python train.py --model="image denoising autoencoder" --dataset="aerial photos of the United States (SatlasPretrain)" --train_examples=101725 --image_size=64 --crop_scale_min=1 --horizontal_flip=true --bottleneck="denoising" --downsampling_factor=8 --encoder_arch="mobilenet_v1" --encoder_norm="layernorm" --encoder_activation="relu" --encoder_depths=[2, 5, 5] --encoder_kernel_size=5 --encoder_stem="deep" --encoder_widths=[80, 128, 240] --loss="l1" --latent_channels=8 --decoder_norm="batchnorm" --decoder_activation="silu" --decoder_widths=[48, 48, 96, 192] --decoder_blocks_per_level=2 --decoder_block="basic" --decoder_attention=false --decoder_upsampling="nearest_conv" --init="trunc_normal_002" --residual_init="none" --optimizer="adamw" --lr=0.0018 --beta1=0.8 --beta2=0.99 --eps=1e-10 --grad_clip=5.0 --steps=6500 --batch_size=64 --epochs=4.1 --lr_schedule="wsd" --decay_fraction=0.4 --final_lr_fraction=0 --warmup_steps=130 --weight_decay=0.2
Rows from block 6 of the encoder, named by matrix and row number. Each number is 50 + 12 x the weight over its row's rms, rounded and kept within 0 to 99. All counts start at 0. After the name is the row's rms in percent of the matrix's.
# dw0: depthwise 5x5 conv (encoder.blocks.6.dw.0.weight, 128x1x5x5), a 5x5 kernel
dw0.0 041:45 38 31 40 34 35 27 38 48 44 43 48 40 43 32 33 42 44 31 40 46 38 40 38 43
dw0.1 059:53 54 52 46 45 62 71 55 50 50 62 52 21 27 40 63 58 31 36 53 47 67 39 41 47
dw0.2 035:49 50 33 40 25 57 35 45 53 54 59 44 42 20 40 52 49 44 22 46 40 56 45 46 42
dw0.3 084:40 58 44 36 45 42 69 62 45 60 32 57 49 26 45 38 69 56 40 48 29 58 55 32 46
dw0.4 073:39 51 45 43 33 71 48 32 63 53 49 26 27 48 56 53 48 35 60 69 36 48 44 43 54
dw0.5 086:50 62 43 39 34 57 69 53 45 40 58 51 41 35 37 56 51 24 27 40 57 59 38 32 46
dw0.6 197:43 42 53 42 50 44 54 61 51 53 50 61 72 56 42 42 58 78 51 38 27 52 58 34 26
dw0.7 112:50 45 47 47 46 49 46 40 43 46 51 43 22 16 36 48 46 30 27 38 45 50 48 48 50
dw0.8 107:50 48 49 48 42 48 48 45 41 45 46 34 20 23 42 52 43 21 29 45 52 53 50 47 43
dw0.9 050:49 57 51 54 39 61 62 58 46 52 47 62 24 25 51 45 49 23 33 62 48 71 53 48 52
dw0.10 102:44 49 51 47 45 49 47 42 44 44 45 41 14 20 39 49 44 28 34 43 41 52 49 47 44
dw0.11 063:63 64 64 64 50 66 70 64 66 53 54 63 47 39 39 57 69 46 44 48 55 57 41 31 33
dw0.12 047:37 33 42 44 51 59 49 49 57 62 45 32 66 55 42 36 43 70 52 36 33 25 33 53 44
dw0.13 117:48 50 45 29 43 48 36 39 38 51 36 31 60 46 46 38 54 79 62 63 38 53 66 64 56
dw0.14 090:50 53 42 43 39 53 50 30 41 39 47 42 20 24 37 50 47 28 35 53 46 48 38 43 41
dw0.15 215:51 56 76 55 50 50 52 58 50 53 60 52 24 38 76 52 51 36 38 64 52 57 72 56 49
dw0.16 073:35 46 51 45 37 41 58 67 60 40 42 57 77 68 52 45 52 64 57 48 35 32 39 39 34
dw0.17 108:53 49 47 48 47 49 47 37 39 47 42 38 15 18 35 50 46 33 34 45 49 49 49 47 49
dw0.18 125:19 53 63 50 46 22 51 54 54 62 37 35 57 37 63 51 57 56 48 69 40 55 50 56 60
dw0.19 086:45 39 43 44 32 51 44 49 52 35 48 35 34 45 34 49 36 31 36 35 48 42 31 32 32
dw0.20 073:52 68 58 42 41 60 73 59 42 59 61 65 40 29 65 63 66 48 51 68 54 64 46 51 39
dw0.21 060:34 40 55 42 44 45 48 49 58 57 55 49 69 73 64 56 54 63 69 70 59 52 57 71 67
dw0.22 092:54 47 43 46 48 53 40 40 45 46 44 32 18 31 37 54 45 23 36 46 55 53 42 36 45
dw0.23 081:48 48 53 49 44 52 53 34 47 49 45 40 16 20 42 48 49 25 35 49 39 49 53 50 47
dw0.24 069:53 39 33 40 13 46 39 41 47 29 57 53 54 60 43 41 46 59 49 37 37 55 59 45 37
dw0.25 086:34 45 53 69 54 52 57 43 60 68 53 50 17 31 62 56 62 40 38 59 47 52 60 65 46
dw0.26 058:50 64 49 40 50 57 68 48 48 67 48 38 28 17 50 56 55 49 47 70 54 52 43 55 69
dw0.27 254:48 47 49 50 47 48 52 64 64 50 49 57 81 83 52 49 55 71 72 52 45 44 46 49 44
dw0.28 103:52 49 44 48 47 52 43 37 42 46 48 39 15 22 45 50 46 26 30 40 49 48 50 49 46
dw0.29 017:32 57 29 57 45 52 41 56 39 38 55 45 57 52 53 39 40 26 79 45 58 55 65 63 42
dw0.30 215:49 48 37 51 53 47 48 53 55 49 41 53 85 70 31 50 50 73 70 41 51 45 34 46 51
dw0.31 155:24 39 59 54 43 36 42 43 50 47 47 21 56 48 51 66 43 47 56 60 66 64 51 63 69
dw0.32 048:47 43 46 35 59 58 55 65 63 60 50 48 68 65 38 67 48 65 69 52 64 47 29 36 63
dw0.33 019:58 43 48 63 70 59 37 64 52 46 53 64 47 50 36 60 61 46 63 65 68 37 76 61 40
dw0.34 066:46 56 51 61 62 52 58 52 41 68 40 38 35 16 46 55 61 63 56 69 49 41 44 58 66
dw0.35 015:27 44 48 61 62 33 55 58 31 54 50 46 53 56 46 54 47 56 44 40 66 48 34 80 33
dw0.36 090:46 47 51 41 37 47 51 41 45 46 56 34 21 19 41 50 41 30 32 41 44 42 49 50 47
dw0.37 218:46 49 51 49 46 50 55 67 62 53 52 63 85 80 59 49 54 70 67 50 47 47 51 52 46
dw0.38 165:36 46 47 47 43 39 51 64 70 52 39 52 67 76 52 44 53 63 72 53 30 40 40 48 35
dw0.39 122:44 37 37 44 44 53 43 55 63 61 54 66 71 71 62 59 60 65 66 59 41 31 42 45 36
dw0.40 111:33 58 62 35 46 37 57 70 45 50 35 51 55 36 36 33 50 64 46 40 33 54 69 40 36
dw0.41 042:49 68 63 42 34 59 71 52 46 41 54 46 38 38 41 43 39 41 48 42 38 31 23 38 49
dw0.42 017:61 71 57 52 49 68 79 42 50 60 53 55 61 48 52 66 43 78 55 51 65 47 43 44 43
dw0.43 017:46 42 57 46 26 45 42 39 35 37 54 32 38 72 52 54 47 62 34 51 57 38 32 67 53
dw0.44 102:50 47 51 47 40 51 49 42 45 42 47 36 15 25 45 50 44 25 31 42 44 46 48 46 40
dw0.45 043:71 57 54 43 56 56 57 48 52 67 59 67 71 43 49 54 56 49 33 57 30 31 29 38 51
dw0.46 059:51 55 45 45 43 50 61 45 48 49 59 58 27 30 48 56 64 27 29 47 59 58 41 25 35
dw0.47 105:49 50 47 48 41 50 49 40 45 41 44 34 18 24 38 46 44 28 29 39 45 50 49 46 45
dw0.48 106:49 47 51 47 44 48 48 41 45 45 48 37 16 24 43 51 43 27 24 46 46 54 53 43 45
dw0.49 091:46 34 23 39 33 45 43 54 59 34 33 41 65 57 31 48 55 58 48 42 41 41 37 35 43
dw0.50 157:45 45 50 50 42 50 50 63 61 50 50 59 84 84 56 45 51 69 67 47 47 47 48 48 40
dw0.51 109:48 50 46 52 42 51 49 42 43 48 48 34 19 20 39 47 44 27 29 41 48 51 55 44 45
dw0.52 068:34 39 57 61 49 41 48 66 62 50 45 58 71 72 50 42 46 73 72 50 35 40 56 57 48
dw0.53 047:38 50 64 60 22 46 56 56 49 37 48 76 67 34 51 53 62 61 43 37 36 48 43 58 44
dw0.54 170:27 46 70 49 44 36 50 63 50 51 47 54 74 62 61 56 65 74 64 60 46 52 65 55 53
dw0.55 106:51 47 50 45 42 53 46 40 41 41 46 40 18 18 35 50 46 34 32 42 45 46 43 49 46
dw0.56 072:63 61 54 51 56 62 62 48 44 58 55 55 31 29 50 62 56 34 36 59 58 47 26 24 45
dw0.57 076:49 44 45 59 49 45 46 39 51 47 49 43 15 18 39 49 42 27 37 44 43 49 49 57 46
dw0.58 112:44 48 43 45 47 50 48 55 59 47 40 53 74 73 40 54 62 79 78 52 47 42 45 49 38
dw0.59 062:61 50 46 50 68 57 46 62 46 53 52 57 84 51 37 57 37 60 61 30 76 52 44 54 49
dw0.60 078:50 52 49 46 49 55 43 45 37 47 45 38 20 23 32 50 39 25 32 45 52 42 51 47 55
dw0.61 080:31 47 42 38 38 48 54 41 47 51 47 47 28 28 42 52 58 34 24 45 47 65 44 39 35
dw0.62 102:39 67 44 35 20 62 67 51 60 57 50 34 34 58 56 52 52 47 55 64 29 62 45 56 49
dw0.63 035:49 26 38 42 41 43 41 41 33 30 51 40 48 40 37 50 51 45 30 37 33 39 36 35 43
dw0.64 095:49 47 46 51 46 47 47 38 48 41 42 37 15 25 39 52 51 27 32 39 50 50 49 48 39
dw0.65 020:33 58 66 36 62 49 60 51 36 32 35 62 40 57 57 42 58 58 74 61 58 61 62 39 59
dw0.66 105:45 47 48 50 44 52 50 40 43 46 51 36 17 22 38 48 44 26 31 43 42 48 46 48 46
dw0.67 071:55 64 44 53 52 56 52 24 47 65 65 47 32 60 59 54 69 39 52 48 33 39 39 43 26
dw0.68 113:51 48 51 43 42 50 47 45 43 46 46 38 17 18 37 50 46 30 30 43 47 46 51 48 45
dw0.69 031:42 39 32 49 36 31 37 40 45 34 35 39 46 41 35 50 40 54 44 40 46 27 46 32 36
dw0.70 078:53 56 22 23 31 57 65 51 43 53 61 66 41 48 58 59 61 52 46 57 40 44 42 36 37
dw0.71 237:32 38 33 35 38 46 47 38 67 57 46 54 59 72 53 60 69 62 64 60 42 56 36 50 36
dw0.72 160:35 34 50 42 46 47 54 71 67 52 38 61 73 68 56 40 57 66 54 51 40 46 48 35 31
dw0.73 059:35 39 49 59 54 30 60 58 47 71 35 53 37 39 64 54 56 37 65 70 48 68 35 52 46
dw0.74 104:44 48 47 50 41 50 50 39 42 43 49 35 19 26 39 48 38 25 31 42 42 47 49 47 43
dw0.75 066:47 50 45 44 43 52 51 38 39 47 47 40 23 19 38 51 49 30 26 53 37 59 45 50 48
dw0.76 109:30 40 45 32 39 33 46 64 59 60 25 49 57 57 58 33 53 60 56 58 44 38 34 35 47
dw0.77 110:56 48 50 50 56 48 40 30 35 40 42 37 18 25 31 42 52 42 37 39 49 49 54 50 51
dw0.78 177:41 62 73 57 58 55 53 50 41 38 64 42 37 39 37 79 55 28 56 53 65 60 55 53 55
dw0.79 107:52 49 55 57 50 55 56 58 60 54 61 64 70 68 65 55 61 75 63 60 56 61 68 70 61
dw0.80 045:51 58 50 52 65 61 70 54 64 46 58 62 36 25 32 59 66 36 34 37 55 55 41 41 55
dw0.81 062:53 62 49 45 53 53 58 43 46 52 44 47 16 18 33 52 63 40 37 57 55 57 37 51 54
dw0.82 091:42 55 59 58 53 57 41 35 55 71 62 41 16 43 67 62 62 42 48 50 39 53 56 60 35
dw0.83 113:27 25 43 29 31 35 48 58 31 44 42 54 61 47 48 42 54 51 54 39 35 58 47 38 43
dw0.84 218:39 34 44 55 66 42 52 52 60 60 41 53 73 71 61 46 49 66 70 60 39 33 36 44 49
dw0.85 048:54 54 57 39 38 65 63 31 46 53 49 35 24 28 38 44 51 50 44 74 47 55 59 53 62
dw0.86 047:33 40 39 52 49 49 63 38 40 46 69 52 34 33 41 74 36 30 43 61 53 63 47 40 44
dw0.87 018:35 45 62 48 48 65 53 45 66 61 51 45 65 56 46 66 59 58 62 74 39 47 51 82 55
dw0.88 105:28 48 40 32 33 35 53 39 44 54 36 49 38 33 33 54 64 50 58 46 48 52 28 40 35
dw0.89 102:47 48 50 46 48 50 48 41 46 45 47 34 15 26 39 50 45 24 30 40 49 50 51 46 44
dw0.90 083:52 41 49 54 37 56 56 47 60 47 48 55 26 17 43 32 45 33 42 47 42 46 64 69 40
dw0.91 140:36 49 59 59 58 48 51 43 61 66 72 42 54 57 68 73 64 41 39 64 56 73 54 39 48
dw0.92 047:41 49 48 60 63 37 30 40 51 60 64 32 26 43 56 49 49 44 43 55 38 54 77 64 43
dw0.93 028:37 48 35 43 38 28 39 53 47 39 34 57 35 41 48 55 54 69 61 47 28 44 33 36 36
dw0.94 112:39 51 76 59 40 45 43 44 44 44 62 48 43 34 61 58 33 20 46 57 42 63 62 58 41
dw0.95 046:56 40 37 49 41 68 54 43 53 54 59 50 28 30 58 46 36 28 23 58 47 60 62 54 52
dw0.96 117:68 36 55 38 57 51 49 45 64 83 63 57 50 64 67 60 54 48 51 65 40 47 47 32 43
dw0.97 017:52 53 46 40 53 50 57 59 34 58 33 65 66 58 61 31 58 46 38 48 51 31 24 50 29
dw0.98 103:46 48 48 42 49 50 53 44 39 48 41 36 20 17 45 48 46 32 28 47 51 54 48 41 41
dw0.99 104:50 49 49 49 38 50 50 42 44 44 48 35 18 22 42 48 43 25 29 42 43 49 49 47 46
dw0.100 046:63 47 49 42 35 69 67 37 55 45 56 48 36 45 30 49 50 27 32 54 57 50 26 39 42
dw0.101 076:45 45 46 56 42 55 53 62 68 56 61 58 61 82 62 60 58 66 74 59 64 55 43 60 51
dw0.102 101:50 46 45 52 45 46 46 40 44 44 47 40 19 20 36 51 45 27 28 41 51 51 45 45 46
dw0.103 089:50 54 57 63 53 49 60 75 52 37 59 74 63 64 40 69 53 56 65 45 65 40 46 44 33
dw0.104 089:40 62 56 47 46 53 53 31 42 48 47 34 67 32 36 64 50 54 37 60 66 72 38 57 69
dw0.105 058:54 58 58 65 53 56 65 66 63 47 58 64 73 73 64 53 61 64 65 60 42 53 65 57 51
dw0.106 051:57 66 61 52 62 64 66 62 49 61 50 48 43 20 33 40 63 61 51 55 29 42 42 47 56
dw0.107 039:50 52 48 30 45 54 62 59 43 48 52 49 40 41 43 57 41 38 29 53 35 37 28 24 32
dw0.108 112:44 53 40 53 50 53 42 27 55 62 55 37 22 52 59 57 67 47 59 55 30 40 37 43 30
dw0.109 086:47 48 49 53 42 47 47 40 50 47 44 39 14 22 35 48 43 30 32 41 44 50 51 51 47
dw0.110 109:51 46 46 48 51 52 43 41 39 47 47 41 15 19 35 47 48 29 32 45 48 50 48 49 49
dw0.111 068:58 41 54 33 38 65 43 51 43 48 49 53 54 60 50 35 45 36 52 70 21 23 41 45 45
dw0.112 070:60 48 64 62 70 58 55 44 50 73 48 42 32 31 54 40 41 30 30 44 45 45 37 45 40
dw0.113 046:58 53 47 39 50 38 51 46 41 41 34 27 37 36 30 54 44 37 49 54 50 42 20 36 39
dw0.114 042:42 51 62 49 54 45 46 43 45 40 42 41 32 33 42 49 46 22 22 48 32 33 52 63 53
dw0.115 072:43 64 58 32 21 60 54 39 43 45 50 37 72 47 59 43 39 46 49 52 23 40 43 46 52
dw0.116 014:49 67 47 61 55 39 38 50 27 63 16 53 65 45 59 44 45 51 42 50 53 31 56 50 37
dw0.117 083:43 41 50 43 38 45 58 66 64 49 38 53 71 69 62 37 44 55 55 59 30 31 33 39 37
dw0.118 141:39 42 50 50 34 47 41 48 58 52 55 40 17 40 60 55 57 31 29 52 40 55 52 37 30
dw0.119 098:47 51 45 44 49 49 50 41 35 44 49 40 18 17 40 53 42 28 32 50 50 51 48 46 49
dw0.120 113:36 46 45 43 35 56 55 39 68 62 52 48 40 73 65 57 57 56 66 67 34 63 48 62 33
dw0.121 097:50 53 52 46 35 52 47 42 45 41 48 29 17 30 45 50 34 26 34 44 52 55 50 47 45
dw0.122 016:45 40 67 55 33 39 40 41 36 51 65 65 42 68 30 61 48 40 42 40 49 67 49 54 69
dw0.123 106:50 52 45 46 46 51 50 42 38 48 46 45 19 20 39 42 43 26 28 41 53 46 48 48 53
dw0.124 034:36 38 43 37 48 41 42 36 46 37 51 45 39 47 39 26 43 42 40 41 35 31 31 50 31
dw0.125 107:52 48 47 46 42 50 46 43 44 48 49 31 15 27 42 53 47 24 31 47 46 54 53 43 44
dw0.126 022:41 63 48 41 51 70 46 49 44 45 50 48 58 63 52 58 71 28 39 49 68 56 57 75 30
dw0.127 101:50 49 49 47 42 51 48 42 42 48 42 38 16 24 39 47 42 27 28 40 46 50 51 48 46