config.toml
dataset = "aerial photos of the United States (SatlasPretrain)"
train_examples = 101725
horizontal_flip = true
encoder_arch = "mobilenet_v1"
encoder_activation = "relu"
encoder_kernel_size = 5
loss = "l1"
decoder_widths = [48, 48, 96, 192]
decoder_block = "basic"
init = "trunc_normal_002"
max_steps = 6500
decay_fraction = 0.4
warmup_steps = 130
Rows from block 0 of the decoder, named by matrix and row number. Rows with one number belong to one channel. Each number is 50 + 10 x the weight over its row's rms, rounded and kept within 0 to 99. All counts start at 0. After the name is the row's rms in percent of the matrix's.
# convs0: first 3x3 conv (decoder.mid.0.convs.0.weight, 192x192x3x3), inputs 104-116, a 3x3 kernel for each
# convs1: second 3x3 conv (decoder.mid.0.convs.1.weight, 192x192x3x3, transposed), outputs 104-116, a 3x3 kernel for each
convs0.9 108:54 40 42 53 51 40 48 73 57 50 45 48 37 37 46 51 46 49 48 44 40 47 53 49 55 68 67 42 41 49 30 04 22 56 64 52 43 44 39 52 37 41 64 73 55 52 50 48 52 49 49 40 32 41 52 40 35 56 55 46 57 81 63 55 48 42 66 56 31 67 78 29 42 47 50 46 46 48 52 57 51 46 54 56 50 49 50 63 47 50 50 49 53 51 51 53 49 57 54 49 48 47 51 54 52 55 60 55 39 38 31 47 41 43 24 32 29
convs1.9 144:50 42 57 67 50 58 53 48 47 54 56 55 55 65 53 57 34 49 60 64 56 64 54 47 69 60 52 45 47 48 43 34 47 57 56 53 45 50 50 44 50 48 48 56 43 50 44 50 48 47 45 51 58 50 45 52 53 41 27 42 61 57 53 42 48 40 39 52 48 52 39 37 58 29 55 62 62 65 64 60 58 68 70 72 64 57 53 63 50 56 46 41 47 57 57 54 54 48 61 69 55 56 55 55 60 58 59 58 49 42 50 49 46 44 49 56 48
convs0.10 115:51 50 61 44 47 46 41 54 50 34 36 38 54 58 54 51 50 64 35 47 47 52 54 49 62 60 55 37 12 20 47 52 50 44 18 27 43 66 52 48 40 50 38 32 40 45 47 38 38 25 37 38 24 44 44 48 54 45 52 50 51 56 50 64 57 56 65 44 47 69 52 43 52 53 52 57 56 55 40 42 44 50 61 61 59 54 56 50 29 43 55 59 56 54 53 51 45 49 44 58 57 59 56 49 48 47 43 39 48 59 58 47 41 41 33 48 44
convs1.10 134:56 42 37 51 27 46 39 39 44 27 33 55 22 33 64 75 63 36 44 46 49 49 49 41 59 50 36 48 44 41 61 55 62 58 53 58 33 35 40 35 42 51 39 48 49 52 44 49 52 50 54 49 54 45 45 42 44 51 53 60 58 55 47 54 59 54 60 52 62 56 61 67 49 37 50 39 34 47 65 69 63 56 58 58 48 46 49 48 50 47 53 46 45 56 53 60 40 43 45 47 43 49 52 47 49 58 46 59 49 44 49 53 50 53 49 55 47
convs0.11 108:48 57 56 47 55 43 41 53 35 58 59 55 50 55 47 42 47 45 48 51 42 41 44 33 35 39 31 58 63 59 49 57 54 39 44 44 44 42 44 43 42 46 52 46 52 51 48 50 52 51 57 61 56 63 44 53 51 42 50 30 36 47 18 49 55 49 35 50 46 39 53 52 46 41 40 49 42 42 57 52 53 44 51 49 50 54 51 48 52 49 53 48 50 50 43 45 57 50 52 51 49 50 49 45 45 53 46 49 42 40 45 50 44 50 54 45 50
convs1.11 080:69 61 50 57 51 41 63 53 38 52 60 64 42 32 37 39 28 54 52 60 34 45 61 39 54 66 42 59 50 59 63 58 63 37 45 33 46 42 46 48 43 44 40 28 27 54 54 56 56 55 56 59 53 55 56 51 58 66 62 65 38 51 38 49 33 37 40 25 23 63 53 46 45 49 46 30 37 33 42 42 53 46 49 48 57 59 53 37 42 38 57 61 62 60 59 58 54 52 51 60 46 51 47 39 44 70 57 67 57 56 57 57 57 57 60 55 56
convs0.12 085:55 59 61 67 65 59 54 44 31 40 42 49 59 62 62 53 51 50 40 47 49 61 66 63 53 50 47 41 43 45 57 60 55 46 40 40 57 59 57 60 61 57 51 49 45 64 60 59 58 59 58 52 51 45 52 54 52 64 65 59 57 52 46 55 56 45 67 63 48 56 49 40 49 52 51 48 47 48 45 43 49 64 44 47 50 45 49 38 45 50 50 56 50 50 53 47 46 47 48 54 62 51 54 56 51 46 48 50 38 43 43 50 53 52 59 59 55
convs1.12 081:40 48 60 51 54 53 58 56 51 47 56 50 55 53 59 30 45 59 49 45 46 60 49 38 67 55 56 53 54 59 45 55 57 58 60 57 53 50 45 45 46 45 49 49 50 46 50 45 41 35 32 38 35 40 46 37 40 48 61 60 61 67 58 37 40 47 46 48 46 39 47 49 52 49 47 50 45 51 50 52 53 44 44 50 57 67 64 54 56 49 57 50 55 51 53 59 64 65 67 50 55 46 51 41 40 44 34 38 44 46 41 39 32 31 35 33 37
convs0.13 080:51 53 47 52 57 44 50 51 44 46 46 44 47 48 45 40 45 45 41 46 43 45 50 43 43 45 38 49 51 46 49 56 47 42 43 41 58 62 48 56 65 46 45 51 48 60 60 45 55 53 43 44 38 48 47 49 47 47 53 49 45 51 40 40 55 64 37 52 66 42 53 59 61 59 50 68 73 61 67 67 60 69 71 61 75 71 58 56 58 49 59 62 62 61 68 64 61 65 63 66 68 65 66 73 64 63 62 58 47 47 50 47 51 49 53 50 55
convs1.13 048:40 42 45 32 49 68 37 51 63 38 50 57 50 76 54 56 56 51 51 48 48 51 44 48 55 50 58 51 48 46 44 35 39 37 51 47 40 35 50 48 54 52 52 51 39 64 63 66 65 71 71 68 68 66 42 46 49 43 43 45 45 50 52 47 50 58 52 52 50 53 51 54 39 48 48 42 64 60 56 55 57 54 57 56 50 47 41 43 45 41 40 54 50 44 47 46 42 42 38 44 36 43 34 41 49 50 52 62 68 66 70 69 75 76 74 74 75
convs0.14 106:54 52 17 55 55 21 55 53 36 53 54 52 57 56 54 51 49 49 51 48 38 55 51 40 51 50 39 53 51 52 57 52 50 49 42 43 41 46 48 35 40 48 37 41 51 38 45 50 40 46 54 49 51 58 52 54 31 56 54 39 55 55 44 48 41 48 44 43 41 48 45 43 46 45 49 45 43 48 47 49 52 42 45 42 41 46 44 41 44 42 50 53 57 46 47 53 47 48 54 51 51 57 46 46 52 47 46 52 42 50 58 41 46 62 39 44 58
convs1.14 079:59 59 53 57 58 58 58 57 48 61 39 48 50 38 41 55 50 48 50 69 60 41 53 45 51 61 49 60 65 58 59 61 49 51 57 39 53 48 52 46 44 46 44 40 41 63 61 64 60 59 58 57 59 62 61 63 46 68 67 53 61 63 48 55 50 55 55 52 53 63 53 53 70 49 64 57 44 57 69 58 68 43 50 45 46 50 43 46 48 33 48 81 66 51 78 66 41 68 58 57 49 47 52 47 49 57 49 56 66 61 64 62 60 60 60 61 63
convs0.15 117:41 60 62 44 46 53 62 32 42 45 48 40 44 62 40 34 60 39 48 53 51 54 58 51 52 49 38 45 66 46 35 61 46 40 37 33 52 48 61 53 48 49 29 52 31 52 44 48 41 53 37 47 65 45 48 57 49 50 50 47 59 38 38 43 62 39 43 50 56 59 27 60 54 48 49 50 54 52 49 50 49 52 45 49 48 55 52 40 63 52 53 51 51 52 54 51 50 53 50 48 52 48 51 53 51 49 50 56 40 39 51 48 38 37 32 50 41
convs1.15 143:46 57 49 39 49 37 60 54 51 54 56 36 55 35 42 46 42 42 56 57 36 57 35 46 64 57 52 47 49 49 49 46 54 49 55 53 54 58 56 51 55 57 50 51 56 46 63 43 48 46 55 56 41 53 46 41 39 62 49 53 43 58 44 61 48 50 61 50 61 51 64 39 57 49 66 46 42 60 37 39 48 43 34 38 43 56 43 51 32 38 48 30 60 40 37 31 54 51 47 55 52 57 54 53 42 47 42 45 45 63 43 48 45 56 56 40 54
convs0.16 088:57 53 47 64 72 65 34 25 46 37 42 42 39 40 44 40 39 37 54 56 53 50 54 50 38 37 43 32 31 32 47 52 49 34 34 34 51 52 48 63 63 62 43 47 46 54 53 51 45 45 46 39 43 38 60 58 49 62 70 66 34 25 41 49 52 56 53 57 47 47 52 55 41 43 48 52 54 51 47 49 45 48 42 44 56 46 53 60 54 53 40 41 44 49 55 51 42 48 46 43 47 47 51 54 53 49 53 49 58 56 48 54 61 58 40 40 47
convs1.16 130:56 43 42 52 56 52 47 45 49 44 52 44 49 46 52 51 52 52 67 72 66 53 49 42 48 41 42 53 48 46 58 62 57 45 40 45 48 56 53 60 56 58 48 47 48 68 76 70 36 28 35 44 44 44 59 53 49 57 61 54 50 45 47 50 64 67 44 39 42 43 44 47 53 63 52 48 45 48 51 50 51 47 33 43 77 97 82 59 58 54 62 66 60 58 65 63 39 38 38 51 56 55 42 36 42 47 47 49 70 75 70 35 28 33 43 43 43
convs0.17 095:57 46 52 45 44 46 58 62 63 44 39 44 41 38 47 69 70 73 48 43 50 44 41 45 66 64 69 34 30 37 44 41 44 72 76 75 46 59 44 40 46 42 37 33 36 51 57 48 33 31 36 56 54 63 50 43 55 50 45 49 65 59 62 41 45 49 50 49 52 64 67 49 50 53 47 61 62 59 48 46 46 53 70 57 53 54 50 43 42 45 45 42 44 54 55 53 54 52 49 48 45 45 49 47 46 48 44 43 40 50 45 34 38 37 30 28 22
convs1.17 084:62 61 50 48 33 51 36 42 45 37 22 54 48 52 48 55 53 33 41 47 46 45 50 48 61 49 43 69 71 62 37 28 36 51 42 48 46 43 56 42 40 41 39 51 35 37 32 38 47 53 48 60 71 61 70 70 66 40 38 44 56 54 49 44 44 50 55 55 58 48 54 43 36 14 40 40 42 44 55 53 52 41 45 45 47 35 40 35 33 37 46 60 59 50 43 40 51 45 42 55 42 50 58 54 61 53 59 54 35 32 37 48 54 50 58 71 61
convs0.18 105:46 51 48 48 51 50 47 47 44 45 45 49 49 48 51 55 52 55 46 44 53 44 42 48 50 48 51 48 47 45 51 52 51 53 54 56 52 42 54 56 48 50 54 55 47 40 36 46 50 49 49 51 54 49 49 52 51 47 51 50 49 51 50 56 53 45 57 51 50 52 50 52 39 36 40 36 31 27 32 29 28 49 44 46 50 47 48 51 49 49 39 32 30 39 29 25 39 30 27 34 25 21 35 25 18 40 30 18 54 49 51 56 52 49 50 56 46
convs1.18 058:40 55 58 42 55 56 54 67 75 47 37 33 62 61 43 55 66 35 48 40 43 35 38 39 33 39 35 52 44 57 59 52 57 75 69 79 44 54 51 47 50 45 52 59 59 34 38 36 35 36 42 37 36 38 60 48 50 57 41 42 53 60 66 40 60 54 48 56 57 43 48 47 48 56 48 49 71 52 35 52 33 46 45 50 45 42 49 42 30 56 60 60 61 56 54 58 63 63 65 59 67 50 63 74 54 46 67 38 28 38 35 32 34 38 29 31 38
convs0.19 103:65 49 25 79 41 27 63 38 39 32 56 43 47 58 43 57 49 48 51 52 44 61 52 47 56 48 44 44 62 50 71 64 50 50 48 63 43 32 51 38 56 58 42 52 42 52 57 51 57 56 35 59 32 37 57 45 35 64 43 40 52 41 42 70 30 45 75 12 53 63 32 59 47 54 45 48 56 46 48 59 44 45 44 54 44 54 55 59 51 47 48 58 52 53 60 53 49 62 49 54 54 49 56 61 52 59 59 42 54 40 49 29 67 46 61 67 28
convs1.19 113:61 41 50 39 67 58 48 58 57 44 54 45 58 31 24 36 29 58 43 56 69 39 58 66 37 47 59 48 46 49 40 49 56 59 62 50 57 51 50 53 57 50 51 43 43 42 55 46 58 63 36 52 46 42 50 49 45 44 48 44 60 55 44 54 59 56 51 48 48 41 41 54 55 47 46 47 45 42 44 49 64 33 45 47 47 54 51 49 49 43 49 48 35 69 51 50 79 69 56 47 46 61 44 47 53 53 46 51 45 54 47 58 61 33 53 47 40
convs0.20 102:50 50 44 49 52 49 51 52 42 40 40 49 47 46 54 54 53 57 46 45 52 44 44 51 52 50 53 40 32 38 47 47 50 58 57 55 50 52 56 51 49 49 48 53 50 33 37 44 43 47 48 51 56 50 52 52 49 51 53 50 54 55 52 53 47 46 57 51 50 57 48 47 40 41 45 29 31 31 23 26 29 52 44 45 48 45 44 47 42 47 37 35 35 31 29 29 33 28 30 35 32 30 30 24 26 29 23 27 50 59 53 55 52 48 47 57 51
convs1.20 065:49 55 59 47 59 64 61 65 66 43 38 38 58 54 45 47 54 49 40 40 46 33 47 52 40 48 46 57 53 57 64 55 60 72 60 82 37 46 50 50 56 53 54 55 50 37 37 37 38 40 40 37 37 41 60 51 55 57 46 46 54 44 60 45 56 52 55 51 47 45 51 48 43 57 52 41 55 47 44 49 44 46 48 51 49 52 57 63 52 69 62 60 63 52 55 57 47 57 57 54 58 52 65 71 61 47 54 46 34 34 32 35 35 40 32 38 35
convs0.21 081:52 57 43 51 55 42 50 55 43 47 49 47 48 47 46 41 44 43 41 49 41 44 49 42 39 44 39 50 53 50 49 56 51 42 45 42 59 55 44 59 60 41 53 58 46 62 60 44 60 55 42 46 43 49 45 54 44 48 56 43 48 52 39 42 59 66 40 57 68 42 55 60 58 55 48 66 72 58 66 69 63 72 65 52 77 68 54 61 60 48 59 61 63 62 70 65 61 67 66 65 67 68 63 72 65 62 64 62 47 46 51 48 51 53 51 53 54
convs1.21 047:36 40 48 39 45 64 38 50 58 45 57 58 48 74 61 50 53 57 48 45 46 49 43 52 52 43 48 55 46 42 49 40 43 41 55 47 41 38 49 46 51 50 48 46 39 65 69 70 61 71 74 69 67 71 45 45 50 46 47 48 43 45 48 44 47 55 52 48 56 52 54 56 35 55 54 38 60 61 50 46 55 53 48 51 47 45 41 48 44 42 41 54 57 39 46 43 43 42 40 37 40 51 32 46 57 53 49 62 69 69 72 65 74 77 72 73 74
convs0.22 117:59 47 50 69 42 48 51 56 48 51 44 47 26 59 33 52 31 53 46 54 51 52 53 51 46 55 54 42 64 44 42 00 39 44 63 41 48 33 47 43 61 25 36 34 48 53 53 45 44 50 39 24 18 35 54 51 46 54 50 55 50 58 50 51 54 42 64 47 61 55 59 42 49 53 55 50 53 52 44 47 50 50 60 55 41 54 45 58 52 55 46 49 49 53 54 54 49 52 51 46 51 52 50 56 53 55 50 54 55 30 57 34 73 18 49 29 55
convs1.22 133:51 42 33 41 42 60 36 51 44 42 20 52 63 62 34 60 20 46 41 46 48 38 50 49 48 46 37 56 41 45 51 40 52 55 68 61 50 39 51 46 53 47 44 52 47 54 43 50 41 65 47 53 45 50 55 46 47 51 48 42 57 53 47 48 44 65 46 63 44 53 41 49 41 17 37 47 56 50 45 26 45 47 54 51 50 51 57 43 33 41 30 51 37 62 46 41 65 52 44 61 52 51 50 55 50 57 49 51 53 45 49 42 66 46 51 44 48